{"train_examples": 15625, "time_shift_ms": 100, "encoder_head_dim": 16, "encoder_subsampling": 4, "encoder_positions": "conv", "decoder_mlp_ratio": 2, "decoder_fused_qkv": false, "decoder_qk_norm": false, "decoder_tie_embeddings": false, "beta2": 0.999, "adamw_lr_other_params": 0.0023, "batch_size": 64}
Rows from block 3 of the audio encoder of a small encoder-decoder audio transcriber, named by matrix and row number. Rows with one number within an expert belong to one neuron, the router's apart. Each number is 50 + 12 x the weight over its row's rms, rounded and kept within 0 to 99. All counts start at 0.
Before each expert's rows are labels from the 100 clips, of 14976, where the router gives the expert most weight on average: "strongest on" is what is common among them. Only what is clearly more common there than usual is listed. The data: read English sentences (LibriTTS-R). In brackets: how many of the 100.
# router: router (encoder.blocks.3.mlp.router.weight, 8x128, trained with AdamW), inputs 0-127
# gate: expert gate (encoder.blocks.3.mlp.gate, 8x64x128), inputs 0-127
# up: expert up (encoder.blocks.3.mlp.up, 8x64x128), inputs 0-127
# down: expert down (encoder.blocks.3.mlp.down, 8x128x64, transposed), outputs 0-127

# expert 7
strongest on: the word "to" (69); the word "it" (42); the word "be" (25)
router.7:56 29 58 45 68 47 69 54 49 45 44 48 47 57 45 57 57 80 36 71 36 12 46 54 57 50 68 48 36 43 37 46 53 66 45 59 55 49 63 59 22 53 42 55 47 40 44 53 38 60 50 42 58 55 39 49 58 65 47 34 35 39 41 56 51 44 28 43 54 34 48 64 43 63 67 48 37 51 46 42 49 49 76 62 51 67 59 54 50 45 51 49 34 37 45 57 62 69 42 71 63 60 76 50 49 36 50 68 48 46 53 44 36 35 74 32 62 63 46 44 30 53 47 36 75 32 39 40
gate.3:71 50 65 44 38 82 54 65 60 41 50 47 53 30 63 40 39 51 51 36 60 34 26 36 38 65 49 51 69 45 44 60 36 46 63 62 41 58 54 42 51 64 33 37 57 35 62 48 62 36 49 67 54 77 69 56 72 43 49 32 20 49 61 61 42 65 75 61 55 41 55 37 61 53 48 34 68 43 48 43 47 64 50 39 39 43 52 48 46 62 52 60 67 39 45 41 42 58 56 56 47 53 59 42 66 27 54 47 51 42 45 48 36 54 49 25 47 52 44 69 35 55 44 50 28 72 43 34
up.3:43 43 34 70 73 57 61 49 44 48 33 55 32 48 24 46 61 69 44 42 33 70 68 50 59 28 45 54 36 34 49 48 63 49 48 56 63 49 74 51 32 48 60 50 35 52 37 72 29 51 75 45 40 32 38 52 41 49 35 65 87 51 54 60 54 29 28 39 55 68 48 64 26 47 45 45 53 46 56 69 53 37 58 57 66 53 46 54 56 50 47 42 57 41 72 54 48 66 49 38 37 35 36 67 58 60 48 46 46 58 59 44 49 48 53 67 40 49 60 30 52 43 63 43 47 35 55 51
down.3:41 52 26 61 44 64 44 56 54 50 40 48 58 63 54 36 38 52 62 56 37 42 50 67 38 66 65 39 55 21 60 46 66 55 45 63 54 59 54 62 48 61 49 55 47 61 52 63 84 55 45 52 39 41 61 56 62 50 44 66 58 33 71 46 47 53 34 53 35 24 40 50 49 40 26 36 84 70 53 52 52 68 51 38 61 65 41 52 45 45 68 41 33 49 56 63 44 62 39 47 63 47 29 62 29 52 51 62 48 41 38 60 28 61 37 57 55 56 54 30 59 53 25 61 34 35 48 41
gate.4:64 52 47 58 59 57 49 48 56 44 63 47 39 49 36 37 59 63 46 45 56 47 51 57 41 37 58 56 63 33 77 46 57 40 44 53 67 41 44 67 42 56 53 53 47 50 50 71 62 67 23 43 57 38 39 53 72 73 48 62 41 38 63 15 50 44 29 32 55 50 60 67 35 40 40 58 65 40 51 42 69 42 59 58 63 46 29 53 62 42 66 41 51 41 29 47 46 60 69 56 77 41 60 47 38 47 65 33 75 43 61 36 47 38 43 59 69 52 48 47 43 31 32 33 57 68 50 40
up.4:75 88 62 49 64 78 39 53 49 59 43 55 52 40 31 40 50 43 51 62 53 59 56 49 41 46 50 53 59 39 65 60 46 41 64 47 62 40 41 72 50 60 52 50 49 52 51 30 56 47 38 44 33 35 47 39 64 67 43 56 19 44 56 32 32 56 50 46 59 31 46 55 23 50 26 62 58 42 57 48 72 61 38 48 50 63 36 53 60 46 57 52 54 48 60 45 46 67 60 80 50 46 37 39 52 47 76 43 61 52 44 37 61 69 48 61 60 48 40 28 60 58 24 44 58 63 58 43
down.4:53 78 51 48 54 46 46 57 43 49 59 59 43 55 85 44 54 35 51 50 54 51 40 68 29 44 53 45 45 44 57 52 37 74 56 52 39 61 74 48 61 53 45 47 68 37 55 47 42 56 42 50 42 59 22 39 67 39 57 35 40 52 57 57 47 26 39 34 57 47 38 43 50 58 67 35 37 47 48 57 34 51 62 40 57 43 42 19 46 67 40 59 43 54 43 59 49 58 52 51 71 51 61 49 40 39 45 59 29 45 48 67 34 50 92 45 66 38 61 48 33 47 25 43 31 41 61 34
gate.5:40 40 38 40 61 67 57 55 63 49 50 75 60 56 38 47 48 52 56 50 30 21 38 69 43 45 58 62 53 59 50 52 50 36 30 51 50 70 53 47 29 31 62 46 58 44 73 66 51 37 56 40 66 51 46 56 39 71 53 41 54 39 36 54 44 44 78 64 43 48 33 48 49 42 44 47 64 37 71 39 48 54 54 28 38 54 63 50 59 53 47 31 36 46 46 63 60 43 70 54 59 35 52 23 35 35 34 47 51 68 31 42 42 44 62 27 61 69 40 58 43 38 57 41 62 35 31 39
up.5:48 47 42 56 49 39 46 46 63 59 47 40 54 43 66 46 52 43 43 62 58 55 61 16 51 55 56 47 31 39 59 49 52 28 70 40 57 49 37 39 81 52 39 49 33 50 06 44 29 40 46 57 35 40 58 32 66 65 36 54 47 66 52 45 43 41 36 51 48 40 62 39 44 63 77 38 48 53 44 47 67 51 67 65 49 40 38 59 74 39 53 52 66 42 45 39 35 56 62 36 29 44 44 61 50 27 42 53 45 48 73 51 55 47 49 48 65 55 58 45 54 40 37 47 36 77 53 61
down.5:47 52 73 55 55 42 41 30 49 76 26 36 60 63 51 29 42 40 57 65 42 60 18 52 64 67 44 59 49 33 56 60 60 35 44 20 48 38 54 70 36 54 57 47 59 67 47 32 40 72 44 41 38 50 59 43 83 45 45 53 48 39 69 60 45 60 49 45 60 39 56 38 43 45 54 46 56 38 47 44 38 59 51 51 65 42 60 61 50 48 55 68 66 63 50 57 57 42 53 53 49 37 46 56 32 63 47 48 67 54 64 39 37 59 56 45 43 75 42 15 64 55 52 38 53 63 63 45
gate.6:39 47 30 62 64 75 43 42 55 23 67 56 57 58 50 57 40 56 50 67 43 49 35 43 70 43 63 60 60 42 64 37 35 63 70 65 53 48 41 68 39 43 73 29 23 54 77 58 47 59 38 67 42 65 60 45 53 58 54 59 48 57 45 53 47 49 51 60 50 69 49 70 57 47 61 35 52 58 46 39 70 40 31 49 47 56 48 35 56 34 58 43 40 47 48 61 30 51 57 61 60 58 69 51 67 25 53 29 48 52 40 53 57 45 55 38 61 73 37 47 62 55 49 50 57 24 30 61
up.6:49 68 59 57 46 56 24 41 64 32 45 30 50 46 34 74 43 43 42 40 32 80 46 39 53 49 54 45 35 56 53 53 50 77 68 33 58 61 23 61 44 16 59 46 62 29 51 43 41 63 48 47 68 42 23 48 46 59 46 53 63 46 56 53 55 45 47 28 60 39 46 49 58 47 49 59 51 28 64 51 30 34 62 38 65 44 59 54 46 47 40 41 64 66 36 49 34 41 43 41 48 50 40 50 45 50 47 41 64 40 32 55 45 50 67 49 50 54 57 50 32 61 23 56 73 44 48 36
down.6:42 50 34 54 39 63 29 71 31 36 44 74 52 45 29 56 51 59 31 66 62 41 65 56 62 44 43 33 41 53 65 51 57 66 50 63 55 53 61 50 52 65 46 46 42 38 52 48 71 35 57 64 60 51 48 53 42 48 55 41 50 58 62 52 35 43 44 64 44 73 66 57 38 31 67 57 45 42 42 28 60 27 50 64 53 60 60 60 49 37 40 63 36 33 52 48 57 77 69 58 55 41 39 37 42 40 61 59 29 42 64 70 50 49 35 42 40 53 75 73 43 56 54 33 52 24 57 57

# expert 4
strongest on: the word "you" (50); the word "me" (29)
router.4:55 63 63 30 33 51 66 55 56 58 48 50 48 53 73 57 42 43 66 43 53 53 41 48 62 58 42 35 43 47 69 21 65 33 57 40 47 54 57 58 62 48 65 70 35 43 35 35 39 63 45 55 76 82 39 51 52 47 30 56 41 49 60 49 44 34 60 53 37 46 54 50 45 50 27 61 63 60 40 39 63 31 67 56 79 34 62 58 60 44 55 57 46 64 51 58 58 42 43 50 44 39 55 55 49 32 64 62 59 43 54 65 81 69 56 38 44 52 58 55 32 64 60 54 23 36 52 53
gate.3:56 37 56 48 28 42 62 50 32 73 37 55 53 35 41 37 72 27 44 54 52 35 52 33 56 69 52 67 40 61 54 36 49 68 54 43 50 55 51 34 71 48 44 52 44 47 58 62 57 34 37 36 32 47 72 52 38 36 46 44 40 51 68 59 50 50 49 44 34 74 42 71 71 44 44 49 40 49 48 71 24 29 50 60 49 75 57 66 60 39 47 75 40 42 57 57 57 54 54 45 65 40 52 63 59 45 57 44 61 40 59 39 61 46 46 41 64 49 57 51 29 68 41 48 68 42 22 55
up.3:32 27 33 59 47 54 43 51 44 39 26 32 21 50 72 51 46 72 26 60 59 42 61 60 35 35 50 47 40 66 57 34 48 61 49 64 57 54 48 48 33 45 70 45 56 43 53 51 44 59 53 70 32 46 13 49 43 47 56 53 51 41 51 47 41 71 37 62 60 42 66 33 44 45 63 51 61 34 65 42 41 49 69 64 48 30 71 23 66 66 44 45 49 53 64 48 42 51 45 45 71 56 37 47 54 56 35 75 55 56 64 55 37 45 56 52 50 42 49 53 31 45 39 50 50 55 60 55
down.3:72 55 43 39 38 35 43 58 40 47 53 56 50 50 49 48 75 60 44 73 55 46 45 47 70 51 40 74 51 71 70 53 45 44 37 48 61 41 58 56 27 66 47 57 26 61 54 54 47 33 55 51 65 39 61 20 49 38 43 67 45 55 48 28 60 55 35 54 40 66 52 35 34 39 35 53 48 47 51 50 34 58 50 58 49 66 43 44 53 57 69 34 47 60 44 87 66 46 47 41 55 40 48 59 51 45 59 45 57 63 44 33 37 58 23 47 46 50 35 52 54 46 75 27 41 38 47 27
gate.4:43 42 52 76 50 46 70 54 29 52 42 53 58 63 39 43 54 35 50 36 49 48 60 46 56 56 51 47 35 68 35 49 51 46 52 37 40 54 48 50 45 24 63 68 43 41 38 64 56 56 56 29 32 28 71 54 34 49 80 58 43 53 36 80 72 52 65 52 65 48 50 38 53 55 59 49 63 54 19 43 76 56 54 48 36 56 37 40 64 43 56 54 37 48 45 37 60 45 42 67 60 22 50 53 52 72 44 44 59 54 58 56 53 49 59 33 59 41 56 46 42 45 39 44 58 35 41 84
up.4:49 50 78 70 48 45 80 58 28 45 49 51 35 48 69 51 47 42 65 34 47 49 49 42 58 63 60 53 42 53 54 36 66 42 52 40 39 45 35 60 52 39 57 68 34 57 50 57 65 58 38 40 50 57 86 56 42 60 67 60 39 63 61 47 75 54 46 52 63 34 50 49 60 47 48 50 63 41 23 40 59 59 36 50 51 54 21 40 48 40 50 34 45 42 45 26 61 53 43 65 64 33 39 24 48 79 53 30 63 62 53 37 47 37 60 46 59 57 60 42 42 52 60 57 57 38 38 58
down.4:44 37 71 67 38 84 65 64 43 51 58 54 38 58 55 34 47 34 38 48 43 55 49 34 43 41 68 37 32 55 69 39 45 53 63 44 52 53 54 41 62 43 63 43 61 56 53 66 35 34 43 70 42 40 59 48 58 54 49 55 28 56 52 67 57 51 50 40 61 39 70 55 40 65 43 43 61 38 69 67 55 52 65 62 46 44 37 70 52 40 29 60 45 46 46 51 61 34 48 67 39 52 31 48 47 59 71 63 71 50 46 49 42 54 58 56 56 58 40 72 36 69 53 26 19 44 74 44
gate.5:39 78 54 59 43 53 54 44 56 50 46 68 40 51 45 35 53 45 58 38 47 45 64 65 22 59 70 54 46 15 62 56 43 64 53 74 57 32 53 34 54 41 15 36 32 53 55 45 44 29 59 49 48 48 53 54 67 43 51 48 46 60 69 40 41 39 67 54 62 66 61 63 37 48 41 49 27 69 62 43 65 55 53 48 29 72 60 55 39 29 62 56 51 51 49 62 46 43 62 41 46 58 57 45 62 51 44 53 60 49 34 53 49 50 27 30 49 61 45 50 56 56 47 37 46 73 58 26
up.5:42 32 46 31 40 37 59 55 62 57 61 33 56 43 38 55 58 37 49 57 39 47 35 57 66 30 38 32 42 57 57 60 36 55 67 51 52 62 53 50 54 37 49 59 50 68 49 78 59 45 65 47 30 23 54 56 35 55 40 34 69 49 43 60 38 64 56 74 54 49 64 54 79 58 43 56 64 25 42 58 34 59 52 70 35 52 10 48 51 67 38 46 50 42 49 45 55 49 60 55 53 43 50 51 46 58 45 74 38 69 46 43 50 39 61 36 58 43 53 78 62 47 63 40 47 44 43 61
down.5:54 26 47 48 19 29 49 74 49 50 45 43 60 63 46 59 21 55 53 64 55 55 39 46 58 40 66 45 55 40 29 52 47 51 47 44 58 50 56 36 44 36 48 68 40 47 29 38 58 44 48 44 71 28 49 48 51 50 48 65 44 56 52 46 45 50 52 62 42 42 41 38 47 58 44 45 44 47 72 52 61 53 49 31 78 49 65 73 68 63 60 49 43 62 41 78 48 63 56 53 48 38 30 53 26 37 44 34 41 60 54 61 59 54 47 68 62 45 66 34 74 47 62 67 37 26 46 65
gate.6:36 37 44 40 46 72 49 39 41 61 48 42 59 59 24 45 44 72 65 36 48 37 58 47 56 72 56 50 56 62 54 54 52 47 57 48 25 62 62 43 48 35 70 29 33 57 53 50 34 53 60 50 48 50 40 50 41 26 47 26 54 34 61 35 63 52 54 58 59 40 49 26 47 63 39 40 43 54 57 50 47 69 64 38 60 42 72 45 54 64 51 41 48 49 48 51 41 70 45 47 56 68 59 14 52 51 32 63 51 60 42 46 60 76 57 34 54 54 36 62 56 56 70 84 42 50 46 56
up.6:45 60 51 54 58 26 40 55 46 32 64 47 64 48 37 44 41 46 39 48 30 47 58 40 45 47 58 43 53 52 61 38 57 31 42 48 69 14 43 66 54 54 58 68 64 48 60 60 50 46 56 45 42 29 53 35 45 55 47 66 60 67 40 65 45 29 48 24 43 54 47 75 36 52 70 59 73 51 23 56 41 41 52 57 45 78 37 56 53 44 40 56 52 43 66 44 61 47 32 56 49 32 45 59 65 63 59 43 70 41 38 53 41 37 44 81 45 46 65 54 46 44 76 47 56 41 39 45
down.6:46 33 46 47 47 62 22 61 55 38 64 69 26 46 50 61 49 58 49 59 54 49 23 43 54 71 52 63 43 50 45 38 37 56 48 53 56 28 71 40 38 58 33 47 40 36 66 57 36 38 58 50 55 49 60 51 45 49 42 40 31 43 65 33 52 71 62 40 49 42 37 48 43 33 48 67 44 54 55 60 65 42 72 72 79 43 51 64 50 46 56 42 62 48 39 53 55 37 40 43 28 56 50 66 82 49 54 36 53 31 43 58 43 52 43 44 49 34 62 62 60 54 25 57 76 46 44 30

# expert 6
strongest on: the word "not" (34); the word "that" (32); the word "but" (26)
router.6:30 63 50 61 67 52 51 46 39 61 48 42 48 51 33 58 56 29 45 63 50 58 51 70 52 41 33 54 58 50 39 56 53 44 50 59 54 32 37 51 40 63 60 39 57 39 58 52 55 32 44 45 41 33 39 54 54 51 65 46 50 49 66 61 63 73 45 63 61 74 32 66 76 47 67 41 78 61 38 28 65 54 43 53 40 57 53 61 51 54 22 34 48 36 65 49 31 65 39 37 67 44 61 45 43 73 37 35 34 31 60 45 54 55 44 74 30 39 42 36 62 69 60 49 54 44 42 35
gate.3:43 52 63 54 52 48 55 64 56 43 52 52 62 50 48 38 54 29 28 70 68 33 49 36 35 71 54 43 60 45 71 33 55 57 59 65 67 42 61 59 47 68 33 42 50 65 56 67 42 46 48 63 43 37 42 55 55 53 44 64 33 29 60 49 34 31 45 59 43 72 28 43 69 62 32 53 75 53 59 38 50 32 65 42 57 53 43 39 36 63 51 30 36 63 43 41 46 51 61 47 73 42 46 45 63 58 56 49 31 33 50 50 31 54 62 58 47 36 42 48 52 20 48 56 42 39 24 43
up.3:46 60 45 49 51 62 47 33 48 61 59 23 32 46 45 54 57 58 36 33 36 53 55 74 49 30 57 49 48 50 62 52 43 37 73 58 34 43 62 54 42 32 40 48 46 21 41 51 70 54 68 36 39 64 68 63 66 49 56 51 48 50 39 39 59 39 60 30 61 52 74 51 42 63 70 46 34 30 42 54 48 54 58 60 35 49 32 56 61 60 46 59 54 52 49 70 73 52 29 66 46 64 40 50 51 35 46 54 59 70 57 54 48 32 66 62 37 59 49 41 32 66 51 37 56 64 80 51
down.3:61 51 40 42 38 53 49 56 55 47 53 35 76 59 41 38 61 59 40 21 51 63 33 40 62 42 61 42 61 23 65 39 62 49 54 43 51 60 22 27 57 21 59 47 22 72 47 46 37 44 65 51 46 54 60 62 30 41 75 56 45 47 37 55 31 55 40 55 62 45 54 38 45 41 59 58 53 57 48 54 55 56 47 51 73 53 48 56 66 47 52 55 56 31 52 60 52 39 64 40 36 58 38 65 58 31 47 57 50 42 59 56 63 78 48 61 35 67 67 35 43 53 34 43 74 63 46 52
gate.4:28 39 61 45 65 79 57 55 30 26 56 61 55 49 33 50 61 44 15 64 63 52 53 50 21 59 45 56 35 36 65 43 52 44 51 80 36 45 36 43 47 41 47 38 46 41 25 60 38 51 46 53 45 53 40 69 50 59 54 55 54 50 38 40 65 53 49 43 36 35 61 44 46 50 32 61 31 62 45 56 53 66 51 50 56 63 44 53 63 44 63 72 85 46 46 57 48 31 55 62 55 72 72 62 45 45 46 62 54 46 56 50 58 57 47 69 50 52 43 59 58 43 40 37 39 60 72 51
up.4:51 69 50 58 42 38 53 42 68 72 44 34 43 53 55 50 58 72 64 47 55 40 47 49 47 43 44 50 36 41 45 43 58 34 54 39 50 53 63 65 58 67 52 57 46 40 61 29 43 48 65 55 39 32 68 34 39 33 44 54 56 58 39 59 60 50 51 35 63 48 44 44 52 56 59 40 51 62 35 74 46 40 58 23 51 18 36 35 34 53 73 31 38 46 34 40 56 50 51 49 29 40 10 63 61 52 47 59 59 68 43 51 39 46 42 38 62 41 41 47 30 43 37 47 62 66 33 27
down.4:69 51 45 48 34 61 67 56 64 44 36 47 57 49 32 67 58 53 58 47 43 40 56 58 42 21 51 58 61 31 53 67 66 60 48 62 48 61 70 35 50 34 56 49 31 63 52 56 54 34 50 36 43 43 35 37 52 70 39 35 26 50 65 18 57 58 60 42 35 51 50 54 37 63 49 53 54 42 59 38 41 58 62 45 69 66 50 53 68 45 53 64 71 60 53 56 51 42 65 49 51 63 23 66 39 62 66 63 56 54 61 42 56 37 28 41 55 45 60 55 33 50 57 79 62 68 43 65
gate.5:09 57 52 63 67 37 60 40 70 65 49 30 53 56 28 56 46 47 65 50 74 59 50 68 55 59 58 62 44 22 41 50 67 52 55 37 53 40 56 48 61 44 75 60 29 36 42 50 42 48 52 54 52 52 58 66 53 58 59 53 38 51 70 43 58 44 54 61 42 48 77 69 37 38 53 50 72 52 37 52 46 72 45 63 49 60 70 49 51 68 26 58 56 48 73 46 40 41 42 51 40 32 64 54 30 45 31 54 50 48 44 43 53 69 45 62 38 48 36 56 44 57 68 48 63 43 52 47
up.5:71 48 42 53 30 53 49 72 44 40 43 54 53 54 43 49 39 58 31 57 28 49 52 55 38 41 38 51 40 69 66 54 40 63 50 32 55 54 52 48 56 29 11 52 51 64 53 69 73 39 54 61 40 35 57 44 65 47 36 57 64 64 63 63 42 47 44 38 52 43 54 42 68 31 50 60 21 56 65 61 49 32 58 52 46 21 35 45 51 25 72 47 39 59 32 49 61 54 33 55 44 70 59 59 53 62 55 50 48 44 42 54 51 54 52 50 68 45 68 67 63 42 30 39 55 43 50 63
down.5:48 52 54 44 47 47 72 30 56 41 63 48 50 47 41 21 51 59 53 57 46 50 46 41 43 49 66 37 49 66 55 41 33 49 60 52 37 37 48 53 50 40 41 49 51 33 41 45 54 68 05 66 40 44 74 33 59 47 15 64 36 57 50 22 36 48 57 47 61 58 52 23 50 24 32 33 40 62 49 58 46 49 60 67 49 41 44 54 38 64 49 30 47 48 43 57 59 42 37 56 44 36 44 65 48 69 49 55 74 45 42 42 45 54 48 62 59 51 55 55 39 41 52 64 29 46 65 63
gate.6:49 35 54 28 51 54 49 32 68 46 52 39 33 30 32 44 45 70 59 54 52 71 50 37 66 48 40 47 50 31 43 44 60 45 32 46 51 44 39 65 46 63 27 43 77 62 47 57 54 38 66 27 44 59 50 40 74 28 47 45 55 41 65 46 64 63 39 45 50 63 48 79 52 58 47 66 74 39 46 46 44 46 59 64 64 45 50 52 64 53 50 48 56 34 58 43 55 39 40 41 43 67 80 45 64 50 42 42 70 38 58 47 49 52 35 70 77 37 48 39 60 35 45 47 38 60 59 55
up.6:40 48 60 45 43 73 46 54 68 26 66 46 65 46 57 34 48 66 52 38 38 64 40 52 62 22 49 57 47 48 54 13 63 47 38 56 57 53 62 59 45 69 54 45 53 66 39 47 69 61 39 32 27 84 54 46 55 49 51 54 55 49 55 33 34 41 52 42 31 56 30 58 35 53 58 59 78 39 32 40 43 49 41 73 48 37 54 45 61 43 43 50 56 39 57 55 55 69 57 66 46 47 38 58 41 61 39 30 65 38 71 49 45 30 41 55 61 54 54 48 62 68 55 46 48 59 59 60
down.6:53 70 47 69 44 61 63 38 55 41 43 47 59 57 66 40 55 47 41 62 61 60 51 62 41 35 48 41 29 56 47 27 50 80 30 73 41 47 26 49 60 55 39 57 50 37 54 51 40 62 50 38 40 53 58 37 47 47 33 23 59 41 57 58 55 66 70 63 26 53 51 45 65 57 46 77 50 62 50 58 55 76 36 49 50 72 68 83 46 25 53 52 75 48 54 45 44 47 46 47 32 51 50 52 53 69 53 61 48 71 52 61 37 62 69 57 48 45 59 36 48 48 44 53 51 46 57 51

# expert 1
strongest on: the word "i" (47)
router.1:73 58 30 68 47 60 40 42 55 50 55 57 50 53 37 48 54 27 37 40 51 68 48 45 66 29 32 48 49 38 53 49 42 41 38 46 44 72 63 45 38 55 32 58 64 33 50 40 50 39 59 40 53 53 53 25 51 61 49 34 41 31 42 50 72 36 34 37 72 55 58 48 49 55 45 47 47 27 41 41 56 53 55 62 43 49 45 56 49 47 50 49 69 39 61 38 68 27 40 36 51 48 55 47 42 58 41 57 55 65 80 39 44 37 60 56 35 57 69 32 50 64 60 46 70 73 44 13
gate.3:59 52 36 35 52 47 53 33 36 47 46 57 59 39 23 42 48 40 62 48 44 54 35 44 56 45 63 64 38 47 50 56 41 53 57 46 61 42 58 45 71 68 25 50 33 47 29 29 62 44 58 36 50 53 57 49 54 40 51 57 33 53 37 34 48 57 45 40 30 80 43 41 77 50 39 55 71 48 35 36 63 50 63 68 39 46 58 42 62 62 63 51 65 24 56 58 49 51 51 57 36 37 44 36 66 59 55 50 47 77 65 35 31 47 50 76 47 62 45 43 58 49 73 68 58 41 67 59
up.3:38 57 54 46 55 56 51 65 67 55 55 38 42 71 89 48 64 57 47 66 59 43 54 49 41 46 60 36 68 52 54 44 68 27 43 54 33 62 63 50 48 43 73 54 59 60 66 55 18 39 44 65 52 47 44 44 38 58 43 72 56 41 66 59 39 62 38 50 62 33 42 63 23 46 66 65 53 45 62 68 47 35 36 33 48 44 39 51 35 56 54 53 55 61 47 38 53 54 35 46 66 38 63 63 31 31 26 51 56 27 56 62 58 59 62 40 52 51 38 62 33 58 38 41 55 58 41 42
down.3:73 34 65 78 41 43 47 33 35 72 29 55 58 48 53 35 55 32 29 58 41 34 32 60 63 47 52 62 45 58 71 59 20 52 41 50 58 50 55 49 37 47 57 40 31 46 40 52 58 49 38 31 54 56 56 65 60 47 58 28 45 69 38 46 52 59 47 44 61 43 82 60 48 46 31 39 58 38 49 43 28 54 40 57 34 58 63 53 53 45 52 43 41 80 26 36 62 47 35 49 47 46 32 40 36 61 55 26 52 53 51 59 33 42 45 53 51 62 45 59 60 54 51 30 52 53 40 50
gate.4:51 61 49 42 41 55 24 64 47 37 48 41 58 38 38 61 63 59 23 55 52 40 51 43 51 24 34 61 47 44 52 66 30 68 32 40 32 38 34 41 45 36 37 40 33 45 53 62 42 63 72 48 68 44 42 53 44 43 44 58 36 63 48 59 57 36 50 48 99 51 42 69 60 51 46 36 35 42 48 26 56 36 72 62 35 47 62 55 59 70 49 67 47 42 56 52 44 56 50 56 52 39 61 48 54 49 53 51 45 51 61 31 31 56 55 66 39 51 55 61 42 60 37 53 50 40 48 53
up.4:78 28 41 28 54 51 45 55 52 59 66 51 39 54 43 31 54 64 64 50 42 43 38 37 30 47 60 51 30 53 42 58 50 66 43 63 69 49 57 37 64 50 44 53 41 43 38 49 49 60 48 39 60 65 74 64 29 27 50 50 49 52 56 46 51 47 57 26 70 67 58 48 48 59 34 49 49 76 38 43 63 69 41 41 47 45 57 45 54 62 72 55 49 61 49 50 51 30 45 58 53 49 47 63 65 26 64 83 54 38 55 45 58 41 41 67 57 63 41 45 37 34 55 56 70 41 47 23
down.4:38 57 43 50 52 65 24 47 69 25 75 59 60 51 33 65 64 49 62 71 66 45 64 36 48 35 47 34 44 72 33 37 58 28 40 41 47 45 55 49 65 55 33 32 29 78 46 37 42 48 44 38 53 45 46 55 53 65 51 67 53 52 59 48 36 37 35 35 54 53 44 64 43 33 42 45 46 53 70 43 63 49 44 30 47 37 42 53 41 34 53 50 55 53 46 64 60 51 32 64 59 33 62 53 45 56 50 44 47 27 40 63 25 60 32 57 64 45 45 44 69 56 28 56 49 57 58 62
gate.5:60 50 48 56 44 70 47 60 69 55 61 44 51 61 47 38 31 69 51 58 79 78 55 54 63 63 46 53 54 49 57 60 67 37 36 53 49 44 40 54 43 48 52 49 37 48 31 47 31 52 29 39 52 63 63 37 34 62 42 66 79 48 62 51 53 26 34 46 45 42 52 50 85 36 58 33 54 55 59 52 42 46 29 63 44 42 51 46 64 70 52 60 36 69 52 40 49 52 44 46 58 81 56 62 29 70 40 62 49 52 36 57 72 44 51 61 52 52 39 33 55 55 66 64 38 57 42 51
up.5:41 37 53 34 26 29 55 46 31 54 39 50 46 59 33 73 48 50 52 49 42 17 57 58 48 54 67 57 42 57 43 31 34 63 46 60 52 53 55 45 59 51 46 48 67 50 52 59 75 46 72 58 40 39 44 66 51 40 49 42 52 36 71 42 49 67 65 53 52 65 59 38 13 70 30 55 58 50 36 44 49 70 71 50 57 66 54 36 42 32 53 44 60 37 60 54 48 47 51 54 55 20 31 49 62 41 55 44 36 37 60 46 37 51 36 32 59 48 49 68 60 50 53 41 59 39 64 55
down.5:37 55 48 75 35 39 61 55 70 72 81 33 29 58 52 62 54 66 50 63 40 64 66 57 55 67 65 49 42 55 44 38 71 41 34 54 42 51 58 44 38 52 47 45 44 56 45 29 36 45 57 49 69 48 62 59 43 57 44 08 67 37 49 57 32 22 51 50 49 52 47 62 33 45 41 44 48 57 54 38 36 39 45 64 38 41 59 51 53 42 54 49 29 57 43 42 59 50 53 57 51 30 23 54 38 67 66 49 50 41 44 32 63 26 41 48 50 60 49 56 56 55 59 48 43 69 65 58
gate.6:37 58 37 53 27 48 49 61 61 56 45 27 55 54 48 59 62 62 36 48 52 54 59 80 51 41 48 55 64 52 40 48 47 66 56 46 70 54 62 67 41 50 44 44 45 53 62 42 73 36 44 61 54 26 58 60 50 65 63 54 40 57 39 43 38 48 72 30 60 85 43 62 60 32 56 55 51 49 55 65 58 61 42 43 19 40 50 46 37 55 33 40 35 71 50 53 36 39 52 46 71 58 41 56 56 47 40 48 41 42 52 32 38 60 27 55 61 61 34 49 35 61 45 23 73 63 48 46
up.6:50 32 58 46 55 40 44 45 32 53 33 49 32 62 56 62 31 56 51 58 54 51 57 37 40 47 48 54 44 63 47 70 64 60 38 33 55 66 35 82 47 53 52 51 54 43 68 16 52 61 27 39 71 53 60 41 49 45 69 65 52 60 42 53 48 45 36 48 43 30 64 54 41 55 53 38 60 56 27 68 56 81 66 69 55 46 60 39 39 38 39 62 57 36 61 62 62 46 36 50 39 51 46 41 53 60 60 73 56 43 35 61 34 38 43 45 56 51 41 68 49 46 43 74 37 56 39 28
down.6:40 54 58 52 34 56 57 46 53 49 67 67 62 44 28 61 56 57 44 70 45 31 49 57 76 57 33 72 46 56 28 64 57 57 66 65 54 47 59 44 43 59 53 27 52 39 43 55 44 33 46 55 44 74 76 58 78 76 49 36 52 49 67 43 70 52 44 51 37 48 29 58 65 56 64 55 51 38 30 71 46 49 48 48 56 45 66 56 29 48 43 65 39 50 55 63 55 61 48 37 39 45 41 38 72 45 39 64 61 48 58 48 46 42 54 32 33 35 63 61 54 25 63 57 41 44 37 50